Weights of a small autoregressive pixel model.
Model: 20-pixel images, arch transformer_decoder, norm rmsnorm.
Data: trained on microscope photos of single blood and bone marrow cells, 5.9 epochs.
Rows from block 5, named by matrix and row number. Each number is 500 + 40 x the weight over its row's rms, rounded and kept within 0 to 999. All counts start at 0. Numbers have three digits each. After the name is the row's rms in percent of the matrix's.
# proj: attention output (model.blocks.5.attn.proj.weight, 320x320), inputs 0-79
proj.66 102:507522467466510486497516452472461460479506460458505545486541457454470536422542487407538504411530485402511528507547499471509506476455561526508491480424509515510519412578601454520506459496539429560455479500451509490517489521529550546548498537
proj.67 103:505509445500526475595443512501526532448486452473535466523491513468530550470468496579471481424513438522460472436445447547496464489488564485492471460526538531484462469460464446492475585531497513484457524478476485397526537456465524442489483426
proj.68 104:491453469509467493515586550512466487557490474613455465457442549555516444499513502443513461575565533433517518455515499508463486524536538546535491533499590562460437481514471490481539600466500545559487550531514540471551530515520627473516451529
proj.69 099:492449547511484505492528459521501542519467551474552497509482515453554469556527521478439525458528471591441511550509521512546470473512468471457470476559462463515563451505465415461553491538498509484482429451496416498557562473509482507567452479
proj.70 089:523497537500572500485442507526476520470503467549504434400512506481524548596415527482505526472517466522517440556540546559447543476554411485475496497575527498469461518459454497535467537452563499541520512492490515475563463497480533513516475508
proj.71 099:505503435492478519500564500447487570484519522496557482496514480519513479469496514522528548488496475524554503500452497534534561475493502515470523454481458525526467462537553467470530511486489486506563561545443490501528544477497480413457494463
proj.72 101:516546501471500524537530494481541510473495449536492478512585503459590523495538462435473489458499539529620490556493506510542493420477497483467410551452564417493493522493449486553558487499545491512547492501522461405481508479457489458436524546
proj.73 100:574469573549507461433492544496479593570514549524514553475507402475534564506503485485439539518563560445529487452447552454529493520452465526447566529574544488479500503479438475482486507472434553415499509456498558487533472539576533487473488466
proj.74 092:505515434492477597501600512498463476506546575484481541471506556522497454448465509504499518539490507516425572497507438485577519445467489516499500455430508459481462469570461522513489415469435542505502468435590568481513494584463506515531532495
proj.75 105:553487582534474532528454517440493503442502536477508541571475424449486494503443525445508552513424410567547463487525484526465500578453433511481549487510432435533462541500503505501502461437519567515532473501467416524549511531532437435441469544
proj.76 101:475508537475517524535452508513550539471503557523450542452572471437499509489503484549470477474478505497525474480480442488541571514516581432452525468367502488464476472459508498386509467544518580511477522503546484496492547471464538552493454514
proj.77 093:480549511494515510526504487488497518555538558495448597493468438444500515498494473497525488531547437455498445478438534557527516440442415542461486527447502551514471548456482547533499499449446461526566515486491529470505518465444471401442462519
proj.78 094:522480547494475525481415571600515514490476466524503534510537469514575540548485478500547465478536470549458506520496493530504507464468456476504467454497532522593488499481524483503533411500541452538525513516510486431532438515497510482511519467
proj.79 100:454555497530492594516561544474509476495533525558506524485556556598559457513441474517571507479470474426508490441531517501468600527506512446527518488484476543528516511475540505533502428488490516430462466455436528483480442535465509527558499423
proj.80 102:522491464471475476483558402550549478489531491464540485428533455504514481507484480477524522536462469451494543484481489446524554494535492503480549550481489478514473520487537499526510522455513513501463539426489559513522463502498534458514450411
proj.81 102:457468482501513446475423528580487538472545473485475543479415511461453566511553546459529424555548551548522518430441558501512517472453526486483515534493471460452523451507569440480583453494483503561534550504521441517516524523526522660498476497
proj.82 102:486484529503531539494511478526511503523463455560443490524479504465476574516614429436490477555487476420528513531430544493619502493524433518563487460573512525514458531483493484532608504541498501477507575485476452583493429487449482489557436493
proj.83 104:501495502505593520530518498521427501502534526557546492540531494518471456514574472547599520516456541474493492419488457501502479439562497503489381501539512428526489532477469480542449466474475462523448447458518517526582522507558506484514498465
proj.84 098:487527508500422428562476480529479515549481512521466492580507494530491532471440472518464442531545484428513553504476529488533461527527526479495487498549428465482451450463548521540523529442433523566518499622505571535431522535538444492536491442
proj.85 102:512513524474538467462628475484471494500522554475451492503490559454451544533486480435512437480480527544403544501540547448489444500461490486491495519538464490378449478509447530490528479508544520539501552417497442466508440460540388561458463466
proj.86 098:458511436531495570574496412468555531487487525491491522489489512533439581482435495527539542563544592492564501477515479521530493437593488487608451502506474546467476573511491527522520473423532506483507454470507509563523540499502481553441542557
proj.87 103:510516592508474460493537528455508515558521501461478502419463496506528448397500594524529442489545448467445566483526590467493514444485460551437479480531556528507504510492553494409502527436446478463558553543499558478483527428442387540477513531
proj.88 102:534497445486607504578472485490527481442500471502535543525532450535482556515474430475480549463496466503530566523510485468489445494506543502474421556515531461566530484528513491514492534493450514521524460475411491496504503500465522571497517463
proj.89 096:472551449484554536525508507497533492586532443542467529544513550524536412508410518471504443462422492531480424516541554514510436502530466434525455622505459480530451478527514506496462549543509463502448459515482566549450449537457504508460569467
proj.90 100:411565383535510516509496516493481410553467474443548528425420422461484474516468474512476523509472510504578536557498466476484460482607508489563434467436593537513536519529490502491491539483486517499475480488439517449471516477536459491525472531
proj.91 104:490488535541459471566508491392498528428475446466521465549520537511465532517494548492455448490501472554514486517490403500463537477515511469495544472483444547529532473478452518435503501521475552464622585559522508487489481494542535501565522559
proj.92 102:521482501510578545503493552474462444517510486530542487545582473524476510532551522481490485444505550465486504514515465511450520495587509458523457519527460452503527465437529483513505511509566540495503475528586434509564533487575475541504520597
proj.93 103:506566491472478511526527514599524487528515432421455443500457483486567612406487471459505535486512493480447479518514499499582541459529538495523497550473468467512491495594517478478508491458517515527557408519474469522501427565481493569515591497
proj.94 098:533534479487509507439570531497554502521402474486488433507504551492515520525513557544533428554460533509611486546448440545515500537480549514503540466505530520485536441485513421451507511564487532446489527463543533545488511500450471519517417481
proj.95 100:519533568492482465524556467501488432471475497499590512470520521475495513521535491503442531532532503474493490408588533451462529473504526495497410526488429461410512541455530493449473421515503442533512454550496478479478534460545502509523501575
proj.96 100:529548461512536492515517478524511539534514478433471538445478454514510506528459450506552501526553505434540497395539456454476468538517551508546501575459525446543545583463537484602546503521543509407429449533441456425497503498497413505523536476
proj.97 098:467535477485474437484393512577496516480468534522519499434539436519531481531516519519435542495498458489595505546494513499560511523486518481487465489550481493505451537455527497539503532455534464496543503552532526478571450507488497530534525551
proj.98 105:479458579487546490636451513538471545482478501492407494405563559474482403534504454468639525462511509515529535518515477487456473512505427563461489537458519548559531564586479495516502391488556452473495486494463518518458486471415504512476486497
proj.99 099:585529439468484496523502510511433450517463512510491497500485544501479527485519483528471432530523522492510454494518518503490506526531396464466502496545475573454461515510518497465522490517481530501536530511411499469511358509514516489439512494
proj.100 103:607508516437461511483535459500562435469470505517494465457526449512475490558472542551511525472530503491498529500525544473472613493522536475511524552468460484476492525556484528512485461488509453543536509497459486497556512507518540568474520525
proj.101 100:512507466484559531518535542551417443468499567561546480572470486453481493559540562494459474464421488506470532473524510475512513528460455474522502413466609445514547526520503564474506510503462514486557381503452523509411471533526479506515476514
proj.102 095:492517488576606496552449436481530515479478468514523494510504520539494569414465514487423463577536496498502566574496535507528505544526514463464463527494503498625482546523477566502482509479502479542519522444562485516512509489504510545542503438
proj.103 097:459554457475512461450461461453489485534508466533487454468544419471491460426548502450437497508469500536525505456483448491553628535437550484556444525554515464506527473480492451468468517512514508487445492527516531453556429461500581515511501539
proj.104 097:467485564486498578436504489545561415455513474486414493579480428483519508553469463545488458557504575454446498538465494511497542474575467502565530545460484488525586453560537549485510495547515535519520515499488498465443474490476428501504537499
proj.105 092:416509489471495589488480461598519464491536451533507431523506497497531423475421457484506452573447484483482470561477528471515479528504456556509492497530509537524483490508488564497566497524464458531505489572432514440500499476544471562520470501
proj.106 104:479495553442516446521493402562514504575454462432581474497533528519471469493465516519538436439505509516400502473500490474510463508499377500554433389533425496503446516528495452545490538519498558531539485477497480484507499491578492482488561447
proj.107 093:517530486495502516526498452504518483475474510509545520534493439458480571480520486578482517465468577433528422413493525455625411479474538504511517501553492483567446519499492498505530508467488591479491490480477434556462518487504504553453494546
proj.108 093:534516456422549453528469501509483564513485515514498436513447489410521486498495445477472523492513458477521546480509534569565504518482500501472447601464457484448516417475529544447556497522438504488551535504496448535487465521547524509436479555
proj.109 096:477419493534477569456495528562528535438468446426499443505541521502576417419481587459516473497530467530515461501507497474489497509465498430520483530523460430528488425561515542562495464535485536561471518433494553438470509547437538475499429518
proj.110 100:496496521533523498506529427533465546502483520460532451491452544488511489504520514484485447491444419549451487508520504519480421509553468513471513437520429482397473441550459514505455590511465497511535446523494591535447497491437399491542528513
proj.111 108:483549541466511555507533498490550528489535514493503542462467490453507520529554564470473438494467437461488528533502441428411513477467590438471537505475528551434521474452442493502480593565457541407486550563497513444478460420477539486435509505
proj.112 099:457485472456529550490425539473442512455536407557508460494561486544518454516511478529526497475454536499449563454346549481473463502501461477510485567516473465465519442491481494471509512555507505377550481547516494530464460532507517515459467547
proj.113 095:474481489470543489499487508569468465443480423545499564511513489493468534502495520526523484461511515554549583473532421447539474559509512568490530481485488523512540506476492470517462532534462569466525482521550541505456544487507544498511465511
proj.114 101:481470546523508479568537431465500446458472512492486499498511516477535431375514456476474463447444443433437531522467454484471536487432487549468434499502539488450465515573568519496506499544537484541478504477547497507441562534492524518404532520
proj.115 099:488438471522544521396571498573468439521528553495407535507542510490466422530482529522490486500467448492424483525468504461484490492496482480495549461431496487546569420535471514492525474491578574549506526482468526519552571440494555454500506454
proj.116 096:518510475454479506514484478474481471570509533468502496526486486578568461476442456515484448529480491564482514478473466539482540598531445460552464563452495504539545432581586549535463565485506526542492522483536474522483498566490495566504532558
proj.117 102:548528430512500525514552560529436473462518475471437477512487559523534456543472429591486435446456477519448480470474461513463456513516531494479544576563461490540475530558430527537512485543511538454478571490553441537502494491452484425494462540
proj.118 091:584510401572461537498438447572482546490462504505417459510523523490454479571475550512467479558447471471453485546479503477497455492456485528502515553522479462497504531471451521523510512599529446539512468500510490495517425469445500592517564561
proj.119 098:534436527495534483436503470453490420445500498428439451545505528451494405535474491517491472474563467471452544505462473414484484497581562474467564556576510510448497506476526448502522487422492455497512530446520420463463513511545477537463556515
proj.120 097:410480528538531482504585480399468541480487528510443519480439527515519530489557475502532551448459471503494493501443463415502574540537522459531459522443551456535493458523562500559531460499575453483472480446485570477513468456543557484491404554
proj.121 102:507523511465480440473483477548513493527555510477482469523517526501551462497535584502478499489447470471527550507478455545573525531519492456492494501487496555489432442522544480493571625507480482506488533502536519521500507613468571500457552485
proj.122 100:518437458493519483489471487489484557465486449562479512595527516439567451577431490484469522544537533492472486474405561537600487558497526529477506515523428484504522517486401517556449559505447499494590448560486470491472487466500456470495537543
proj.123 102:379562482545517525494547569557507511517498559538537495472471505569459573508487531475423509545484465505489509523497554564513467478476544536516545390519481531473428513452551519472523571489509484501564482537463431476572561467448446433555472485
proj.124 095:547531503561470451487503453514522564482589501477458547446475492453562520489506517533482512440573501548444483589521467501477485466553446497607504578556505491539514506482468510430439496449512430510477520515488529554562577499419541492504520583
proj.125 100:583535485484441439486507543462477513477572431463456468536479552521487503520540564506506484450508443428522524481489481494472553508535572502440541489512500552507457519459467489513513481481436501560493430551495479511529539466490506489512494470
proj.126 098:460485514558452424459442495400522435534579440465487465459494483517471463481474453496480481466602547515455587570423550488501515499504459538598491495498522477475545541581585539534499565474474472514493567480518538483523559396476448500556501539
proj.127 100:465435477438446505532531480510484537452461475488549506520477529484410524517482471514482408386498512533472534578470506411398466465452480535577453392534498472518491577500460499528481450536542519570513472506534499490523463483454497479502524442
proj.128 102:493450418495483508539548508566496522467563467477465526504419473469505516560516535562514493497464453441527513488548437469445434430428573455583476508480511519491513494509461461566498481560503494508526489483606487506625566475587541455520452464
proj.129 103:509536556465530457467519518528514404498497486506467503471447487480444491534513572473508425472460512447510528535488519514510583470523473441485442478556511556486527564508508464567487515536536453538581457487492513449502505560580462578550461460
proj.130 098:555525553466529549539510510537499456541533467480546424488429490500514484416576557512511468499532523566595484427458523501502483453479474558502560417497573496489422542562511476445587516496470531503469445476529483510487493453539470474565553457
proj.131 104:492456556588486478498526500545561513499506513512525384454501546523481454446492572432458518484537583573500526460450445482477484495483482469465546453549578501490465459530517577465472456505512491567529525390553558534470471511476497480488491529
proj.132 103:487502463503560554483494467488455535570493530521444474505501523518447495468551505497472537476559527491528508462427436527447486502535491536465473457459490512560412502556404438515490572504475589509583444535498558448439478407538476466416489432
proj.133 099:516460531524498440476499490492513526542477505496472528573469515482501516487512495465472589455507498514426560467553557491499515502490479514577497506523531521489458485505496491513547551483514556529535537541527546514494545465458462465478395563
proj.134 097:459452499473452445504488521449471540546488537501425472603520448472574515516536435518562515570483510582461521531508509517552509545549483543369416510510511494470494514578542573526486545504574523552498617497489478453500500539483548517463526505
proj.135 103:546458468521541474492429519486526588489429514439531469476543490492547486431531498460509552480543456516509472424499456489543464526498527568466485487575554504544480502519465470512515492536491494463454462509594470470467448561540487448558612483
proj.136 106:514491548487467482480473502541576447531477524540473499493434518533558577477522518475528454524556504506498547508516548541443455444503462454424482535521515469520512499503509499483557462487469500488523455540451536447485489478585511509545578477
proj.137 099:531454524520531540530473486517519531551488553503581497469453438510542531524512476456543459523469452525481469493455469477508522538464507532500496520531526536545471419515528492512499421559527519458368539565530503462459512471450534479518521466
proj.138 099:521472549488486528510487599526550492552483460482468584520477528487515528419522480445468513537508550473524524566509536568420516500545516536536449532451504453456482521535525444517539472480446516471495392530558466494496479461502471428494520470
proj.139 101:501480504491539543535438492526483533545485481556491479563497510424430542468491539493510451512474502411540531483506463546555479537507509508497509522451489513533573478505497485510438508515422553465525455549441548448582516530480525475478501511
proj.140 097:406544486470546555444480472511575460520496445439475464452525546453451520498513479481457479460534536515513446518516510537568495496523478577542554540497477465511548562512436506523527516448477504480539538543460495483455488502424515490470471533
proj.141 107:511454461571523562427481498491522480437492513464479437409544504506626513554528466517514513409539509491549547460440491502467526462485524475503486492522525487502520415460481544500530531429496486454497555486485524567484452501456497495521484507
proj.142 101:556430442516482523469527509531513634494581456513502547563502552530499460559485454512480487555518470513531485482493452528494460499484555468542482550512530446471516480514523454535430530458461614523432476478509477476494491537412526559489433527
proj.143 100:441516447524507472506529437498524513440497533452561558455567480503488398523514541499488428523513460460505464539490605489498488463501540539414528509546525486506491512527490512502494571493531540477554456450480476496524515445529571562526468511
proj.144 105:475481439496500462489472563438472502480415471486488539572570486485471507541527470427520529434509539500559482494474518489550519473472495465528419442436503538455529460452473486510572442494454503503501483466466486564509463529505553524460477521
proj.145 095:519485460529429477547513466545462491508487496440499514494516505573434492458465458509457460469533490490576497488481502588486491507543527443494522504508518499559517462554519513491474428437494450555468554555493462552464500396538512482593520510
proj.146 103:448490512618550455552471518475485493531604569519498524486522461551529495479525525565511516497508519474458541475540487519521529479523469512423536503578485531540459410489533545523426448501558523499508473535499462480404536496471451519547476477
proj.147 108:504561543502468495485487503493511535530518504486548510403452462555434499457473528509543488552414460511504520530537478499539483479541519481468478465484550510508505492384499499518495463451489535496577463494478428553560538542498510557515439554
proj.148 096:502474508455521477501469456527464523481480464500541561583533502526502571490469524560443450486469470548360461537570586450472513495476478499483534481516470423486507529480424519475447520506499489417575424468488490544489495480500384496406481406
proj.149 100:510479493502418536471473559467524542472430491456508514460468435462490426452531505499573430538488523524587470552512538534507508448435506487469511537507536440488449581505471374518492414487438499486477535502482563501542540544499514536395487480
proj.150 096:559523528506509523539527465548506491481554571565576483502539514547548491497443501580527506476541502467431554486570520566535553512478487496538473565555541515547425453523497507473474490583546495550443534500526471528453618527507537464534411554
proj.151 096:474492527448513445466476476519523483493521413524449520503506513446527389560438525437570513554454491462496498573484500452426483520466505473533418475499481488489451491541516537479492482496492549491447396475488441466467488511437570517466532528
proj.152 103:509495498484501512474486565554585485443544440545507504437537455471474450499498472486498439519477548459550523553475533467515537499525489421594484438561504490487475477498514523556524551454536510453512502564521518517474455535545532505537476505
proj.153 102:525498537538479496533574473530484532522487519459531485455513449515505532501478491541469524425514502521529404525479524525576470511468520520475491516546521520540474448497512587532440510488515402574456417536482535515527489546490512555481447508
proj.154 090:472528453481447475491543427490469499475505438456508481527408507457524461485439438515430523500486575549472514526505523539511547496550513482589457496498520527483490553481451549513427489483601513467478475504522485449521473443560521530521433476
proj.155 104:458530515545433558544459484471490578456506506419490524494481530464488506519446469593569440566532594528505544497473483516503475492430474517455492470504485490497496510447416490521432568504449457496428506538502528477546491494505508420514540519
proj.156 098:472493491518465472514480492456460531506448589489506463493478565486509524554538435512496568483575574441554521431536344447493512572545529508480476423475530520444433503428434484552482489474556449472464547422485460527482505470491507450514484509
proj.157 100:516470570419527502455517510551541426549572473494490482515473522440495465512485543521524509512504498533480451515485543506510473465529476494524511485455503480499579561519577572406417479494516513534497450488456511493452507511469404527510501522
proj.158 095:523508416543448532496533509553496445557532500524530497489548507568472537482529551518456489451498466520473516529475550457504517457509564461509507550485547462525457438507611531471568522529544520491451475533428483479445502499481574564508515526
proj.159 101:536568507500448537550486449464471407442545565512519498545441489565518491513498559498407551540506512436505490467457571473491532490547515451497526497489486513512503524454442446490496559474490438512564462496575451524385435477413511519466534543
proj.160 100:505469594498477473516453421449605557471535518489522448519537452448502479608487490533474493554532518448378542519464478514545536505474549512457524471531597510541485550469498542498525519496477493476508512514500408561535482429440536577483538508
proj.161 102:489495463418522492549409484474506518554469513490479557496510541482430478542456509538513529499470522501502508519506499498544474464561505468476454509542486491437490497561482459439454446526504485451502481492537527517615458520512476577531496488
proj.162 101:498501595438455467529478545444494530509481477538417546500494540535438517531564515459450504596456538499523540452519469473496487548402486559536499488487471462545490502439559460435506481507478486443492571506506585449526486580489562466510515513
proj.163 112:509445541373532512479497501511487479493420480513510389443514511542468478487477518527540528582540509501446466433511482528444488441556473498458531478570504482573479557563539552427480502404472478478471472418456575531468469514549416528479540602
proj.164 097:517533507476498488568497481539492440501462537440482484479506493525501477518466458534470428439513528490566490492517440456539454572541507476547534460447439467500524505495425504441482473481474450495455525517471447554529465545490567557504545573
proj.165 101:491496577527448453576486488430564548493533520491523529483503522487500518481487524522461415450415431507487449504549510498468513481525512503467572482478519464441402539510514567429462483498476577471450519569540484528566482515467465562505441470
proj.166 098:436523515568499587518482622443535491526418422555460478484557504554527504471442552558407472477512492468445552515516536489512519499575487504448509482541544503526488450534459535561563481519499490485505587552480578466403506454529532501494492543
proj.167 108:487512592445415528537459509513538463494538492494521548455435474540466495492451559494530531507429513582461471551465555547523545530594486517430519501443502557462506533502531615454489554517494603552476479504457516457506509484463505443567482451
proj.168 099:462492492539460439479521503567507510431443532521527481496513517467497475530572504547504509483518501503568555508552480459478502498546455532416571529491530525501516519528477450522507488498552447468510479535478498401566538546524482511502492512
proj.169 096:530502522498507506547501500544484585508527534409558455492522566449523471453426521532485473514579451504600585480502506537478446488387438482488537472573528410433516433532538550509491508506448501505570556517445546414484460470465566410454537493
proj.170 099:493560558503463541535471471496486482552481398562502543518448551526469489482488525532465477493461533498500476510512526479533466451540556478566494528487550603516396522520541420509537438515406532492421564477539519513560482516523492599457502523
proj.171 098:509535423538525503465520514535517453520515511575506535431553449470450493543582449549466490543424522441519563484527453521539473522474518491435474415461462461513503513566524477474487490458486498546462544534473474498516486533510500478563526526
proj.172 101:490530541543541519461448450505520511517458581492453511457512532509547508468531493509471520509567517498436432488484550422523572530489536430433579526528524433510487553483513488533550537448518510531398559501500450440410482492552492462479460504
proj.173 097:554569495508402514504528465569552475505523536465514541507538522497473496550472485481462412464489501459504512537524554553562463538495565539502506476493468525517485550462520469536484501536532496565409552620514452555529502545400487440421510506
proj.174 101:560469505494539447507549534447467479468467481535499470434465516488494430532501515551527480482516492493489462498509546540430429517462425515537437540479521524543481512471514462503554512466528530491475495546547514536575537462540539532479522508
proj.175 102:437526468428489529490442536588550520463477462465519504453515557503470444431510562535499465433531503480459466540504522489487545374462505491519493533517509435483560522459552401490454535536557509442390447495425540471533550548514504469518453510
proj.176 103:521531411540462532444508499437434443503529550478480502557445515518444421488440386462523467511452545511470523547437538478498516519453518489464525528463491468528470526514593547595516514495516515529476440539488516489493509504474489518514481502
proj.177 109:521529557485556509517547525456486458572506529537498524469551467542540509500486562465551564600464533485411517458486575492452493481570549490459496522473510439573499457476448491546519466503453477551474474562506463466526555479468561440476525498
proj.178 092:533491563478582595511530504572536443532484418505530522487526470482486470514472430573506424474454509514483495484469448485479515470550601493548506506460423479485568498475516529560592531510506479508559562448525470533558532510455496490496466499
proj.179 102:519439564567451525484451477458544531566524470492542458514514435546502506480482574485475501443547496556485465478502489450488409373482451496514481510484498485458468488552488548492536460477504522499451567509477476472618469472447538480472559580
proj.180 101:485566541589460535489557509542431523479499481534496497603579611458519461509417433440523449480477478463532480497462557469422559554474555525532535461456494480540503525478441487489490534577500505581521495551512505510478449505620464498459548429
proj.181 096:465521459487483506528513561465424580482521541484440483451424499460444463470483517424494504513528544553533486562483529483491501532527508515507576586489510436493524431533488414503477441464474476449533551489469455522535486523466501457454489459
proj.182 102:610501520526528486515532485456529485498534466483487465485550495517541561463458467523546466566529457452492491459481446495394505379558528499535538546458464498502537494449536533490493519470413465503545527482507508501532539532508582505543480520
proj.183 099:538449537526573505431537502545432539562483567526443538451498434467536532488500501543501505559484509515520453474517532444497473488486478516503486523524538479456551465476508524499569472480430518533493473493495538528462571570426427480532481512
proj.184 100:496545453465534478466470447576552464508516460499472467465485552516530510452405534515471472470461452446590464480496527491499467524486505467537451482537520524402419467514487485510520560542483547528475470474425505486536511504461534470443528525
proj.185 106:474442461472445511609416568480471474573465509482503508520476561571439458486499480534520438567481527534543537446524445550492461513588533467481435476468485508498493480451527512509647517493466479510463475560508484462465465459521528531474464548
proj.186 097:481434459522469535538489431464539547456521458491491516491514511641465517459546420520511519517492525466492522480471525517490457478492528515491479504598474499572455432450521527571508534489518529566507570525533509512585516483540538506445543483
proj.187 104:478480556568503527490572570488513480475570559495467505464492526480507535515456536471546492471446475508490554437550445477417552457491536500430432475536416503457532468470418464468534496430473488592474520542494531454476508432460556507497530491
proj.188 098:510588513499582505533438509488451485449515514527452444511531507497505531555479593541495534492488474480479530514534452548454520489426580525562453491453525456492542476493517420507483509444499524509541539511517536488436453473420504483496512493
proj.189 094:557515533445539537496533518550500497509479440528537468506496531470456518509470531483524493544523501493489548441506461553519525531485483512577542545471499493508485519440521507459477518450499473461484479515435507538414438511484507591572518510
proj.190 102:517515475442526516501520530545477496489486485558487466509503501495467502546492502461474415482455490480541458504547531589569449464492484482572535513554464443495459470509538461491558533526504554549556487441523592500475474533505477529453427495
proj.191 102:542488480501505489518543432502460605489549574441539497450447528557484460558506531435541472431460444447549546500489541475461560483437527479509523505534513454490524521637407550552514507503511542570463493504424476544560505453439532428481454504
proj.192 099:506537475503536478450504473486570519516555528516476491465515543565467518478502476499497482500554476484481451551547520525517460439435530452567522521485517523514510435481516437474517529482488523386461575522549527477480483501479542479536515451
proj.193 098:463454541473537517458509455505506432412482521503483483525496474518438492434546439537487554476469560540463516501541524492507468563433469452476426488543517482490440575438468481577452508530504508457446493541507495515432456488579516496499414508
proj.194 099:486501402503572423477493553458426481506499554514558452526496472448489501449505514521500511472476567506525499454492544510462551566515482528550462509458524466514520548551500487461511522410473456489595550524468464491517536493500557475538491507
proj.195 097:460492506454497486510430499458499544588480556458471483522546535477539505489522507487598467544456474495519581466559535501485462492481460516492517563521455524499566541464506458504498480588464473519436537531545483520521389540497442438507509483
proj.196 103:522460481446472494480538480562564491544485519549483520497454509490428547521483470486509394492515566519477505479542498522496500500503505551506419485476481439534490550474450507471512434541475543490595496597517462562573546467589500455467490507
proj.197 096:458509516498439475518406478447468498483478505488442516538499539468528485493571395479585535509554506462405533483522572515497563475528539518436531495482504477452476519526509439571465471509516501489473478471565467428533489448573474526543501476
proj.198 105:507498466561493560465533450497497560464556457591443421523524558480452532578565446527604515542523444512522478514465478506494530477473525481490482542532499452481560530508443480494528537514498486542527535487506558465514420539471468527510467486
proj.199 094:481528460530489461481456562473478496535486551489476545605507467549556477473498517402463516508563536408557462440504518588495547599501500475500528465481563454453469461516597490482545527525510499552476507505442429500457509502582541510490547450
proj.200 099:496582453471445506499526482628498547549436480480444552536465508428504449480453554464496589547453519435425463501480522512426460495536485524549489514499503498530477499528543473410476463493572478534513493557486536469490544514486538494546510555
proj.201 101:549500531536489486446453506500505399506518532504520539485498409522523495553535541491530536515527534529459498540499525507500571505563501532402498429513507499526497429474534506499502502536510498425433451517497487538495437480530473510484491559
proj.202 103:494446530509568457491558492472404527529539476561570483483542489480497510466494530555577513461493465552478547457522504503475453582472472450568511494478506512549492531511453484473444545494550528496548455515549499479477487434457553482524460436
proj.203 112:480493561555506535482429489529495527518397532437447430547515501552583544517511501465481486482521547488535493523501478524585515500555501454459519483517474538516533454519508555468486496494526476524494501436455536506514501489436491532522494470
proj.204 098:490488480541526536484512502456495500481427520485533497518486453504560455538499425424498472530464526523500520484469550498508527492514498539556516453482539529508550560561457480564458489507537466533478497491522526499438477527537470488585452479
proj.205 102:527477446526514422441487496491506470464491451444526496467457563530459476494451504472517534516548489486552487517463486538476519500540463554521456525490535554430457505454549581496440492490458517458472474489480584471415544559561470506520433524
proj.206 102:618470497486487464488512585455484515582483482500474513474497520521543506479554479503542546507517452481496495523505542389498563517472471495446529581525531482536423538526513517488518472502507483583509528491418472539492482536478522477468530493
proj.207 102:477512529534539484399548497473465461454434489511498525575529557493498536511475579511444506506464471480475476500609498517524516478554492492545583467438478473451516528461510515513480477477463524459453534516546421530486429401520444502497445533
proj.208 099:519446490517445590542520487408438489450533461555527428442571550462485515506449479406441442542484529461498406505438469533475559493505539466480572554501494509499503553487445490490461455476501471543542528510468472508424509489482491509497500508
proj.209 100:529537512468492518472500525578523502535494528510555466555495534466528421499417451518479459531520538487530501472490515559512455527490470543499501436579466490512448558584502487484500409500557518376576507514504474511533619556581497544426505552
proj.210 099:498472575524433481487514475546472470535501531443550515438455453593530468502484514544492460463484471555413429590532495511505492518559488453503493485467548507521477535534509543529459519549486518472460499544522515445552525462567487463486531528
proj.211 095:492501400524480431606515476450567526497494498473553477489425498507537548468579498487505499490546461475503547472541535478627478433461449523477562517514546465519536519455452556479498526472477410531471480607406540468537572410485537496506550447
proj.212 099:484471579476457502436498538491444480503458482562484488510489476515508586503583459510538517516424475523517458537515493498469513550537552415578464528542493516531584475457493432485475607479491561557557487502466448564415523451462512491476478473
proj.213 095:548461474526575554524526478467523435498459500523459451469448503534537538497474512485521539485393522519541601488527501449416607432555478495516467446574466514474489442466462506533515466518475502512480490480544456502524440472520542489544519507
proj.214 102:460488543494501566560586513557488457606489558542489520527484472527458547530536464505420457531435490460478509516516483438474488483511471526437518567547533459504457466518529498523437623561466473450575452474512491535457558494560552460512501466
proj.215 103:471448543496400486538483488458485505505481445466530461503536485525546480530522487493428495469487504534534471534487497478561535521566471434586506544567552482460486503496495523536481549480496488429465482490566508551521437478480499442455436470
proj.216 098:467581524586563630512503512465521560441554517418470436535527505476539494573441493498478516430474505492555417401464461489509497495455561500551538460507541579529447549532514521491550471477558559458528447488489451536501473472481506487507508434
proj.217 111:481504501493526553557515502548513508457406489547512557470478470516543511469438512547459518488475453483526523455469467449477475512446515509509482524436512523486482519467523464524491532513469521504478487521575558528542488480466539562568533510
proj.218 104:443521511454546501536505482524506536550427510516442456529537593502568474450473451476465466522490492558482542512484520468519470517559491495488469431569514422509503507449524523437499532480524477426490454580481501502466469460487595465406469540
proj.219 111:486503528508514564553548563520535510492440551471527491419476480558515399494527486589504558511499511510457479529480495422510470554489491543478519520538486495477440429526539546490429493395459489440498479551431542561485491493522464515533497440
proj.220 098:473476513515549488466445505570431494511529517554518493475520531546501508506531514516452527458468549502464545439495481479588489499473490475531478531492540530499469482514545484495496527485532517508477468501482475501545500516496490571523510525
proj.221 096:540433460517498487519551461496489472515515541501534485530438520485508511499457571549479557453552475474532470431500545457481499512548476516478492424545441530478475519432469540473496525525490465493500508484529487429562512504538488535510545484
proj.222 107:550503501504527530427488470436476458455447516461538482567532535474501481464439481450550490479498585522506512493488532524486562530531539474513513408481480452393534568520527533464468481457557516480489506503500551461546501491486520500505539453
proj.223 109:506541559525429479505481534504479523520497501461440518528500463549505517474507414471465518561469440449496502448486408555474453532505478499498535461528503411456464519565493512573523592560482526558468549457542457472522516491482498481514528515
proj.224 099:455502479543522456447477424515471534545506427517498475498494515486528490582487514510546530487537557488524484489481535547489504555496513498521482446474530485489520534483544444501544455477424504484510484512541568495427600567427506457553494534
proj.225 097:479479506593438531445498571455537508502469473540497521465567475490539489503503465526496539444449497491550485492489444510489544553493471525466547423474481459510523542547446463529477512463510563506515581521493467554498476507491556509572517494
proj.226 097:526593537457452542436475493441539518493468485464538546516466508506490509535523500568494494473476455472509453479492511434457480516526482477471485522494480503507537478519488440527519443445510500580549515495416598578439474548466499451515558473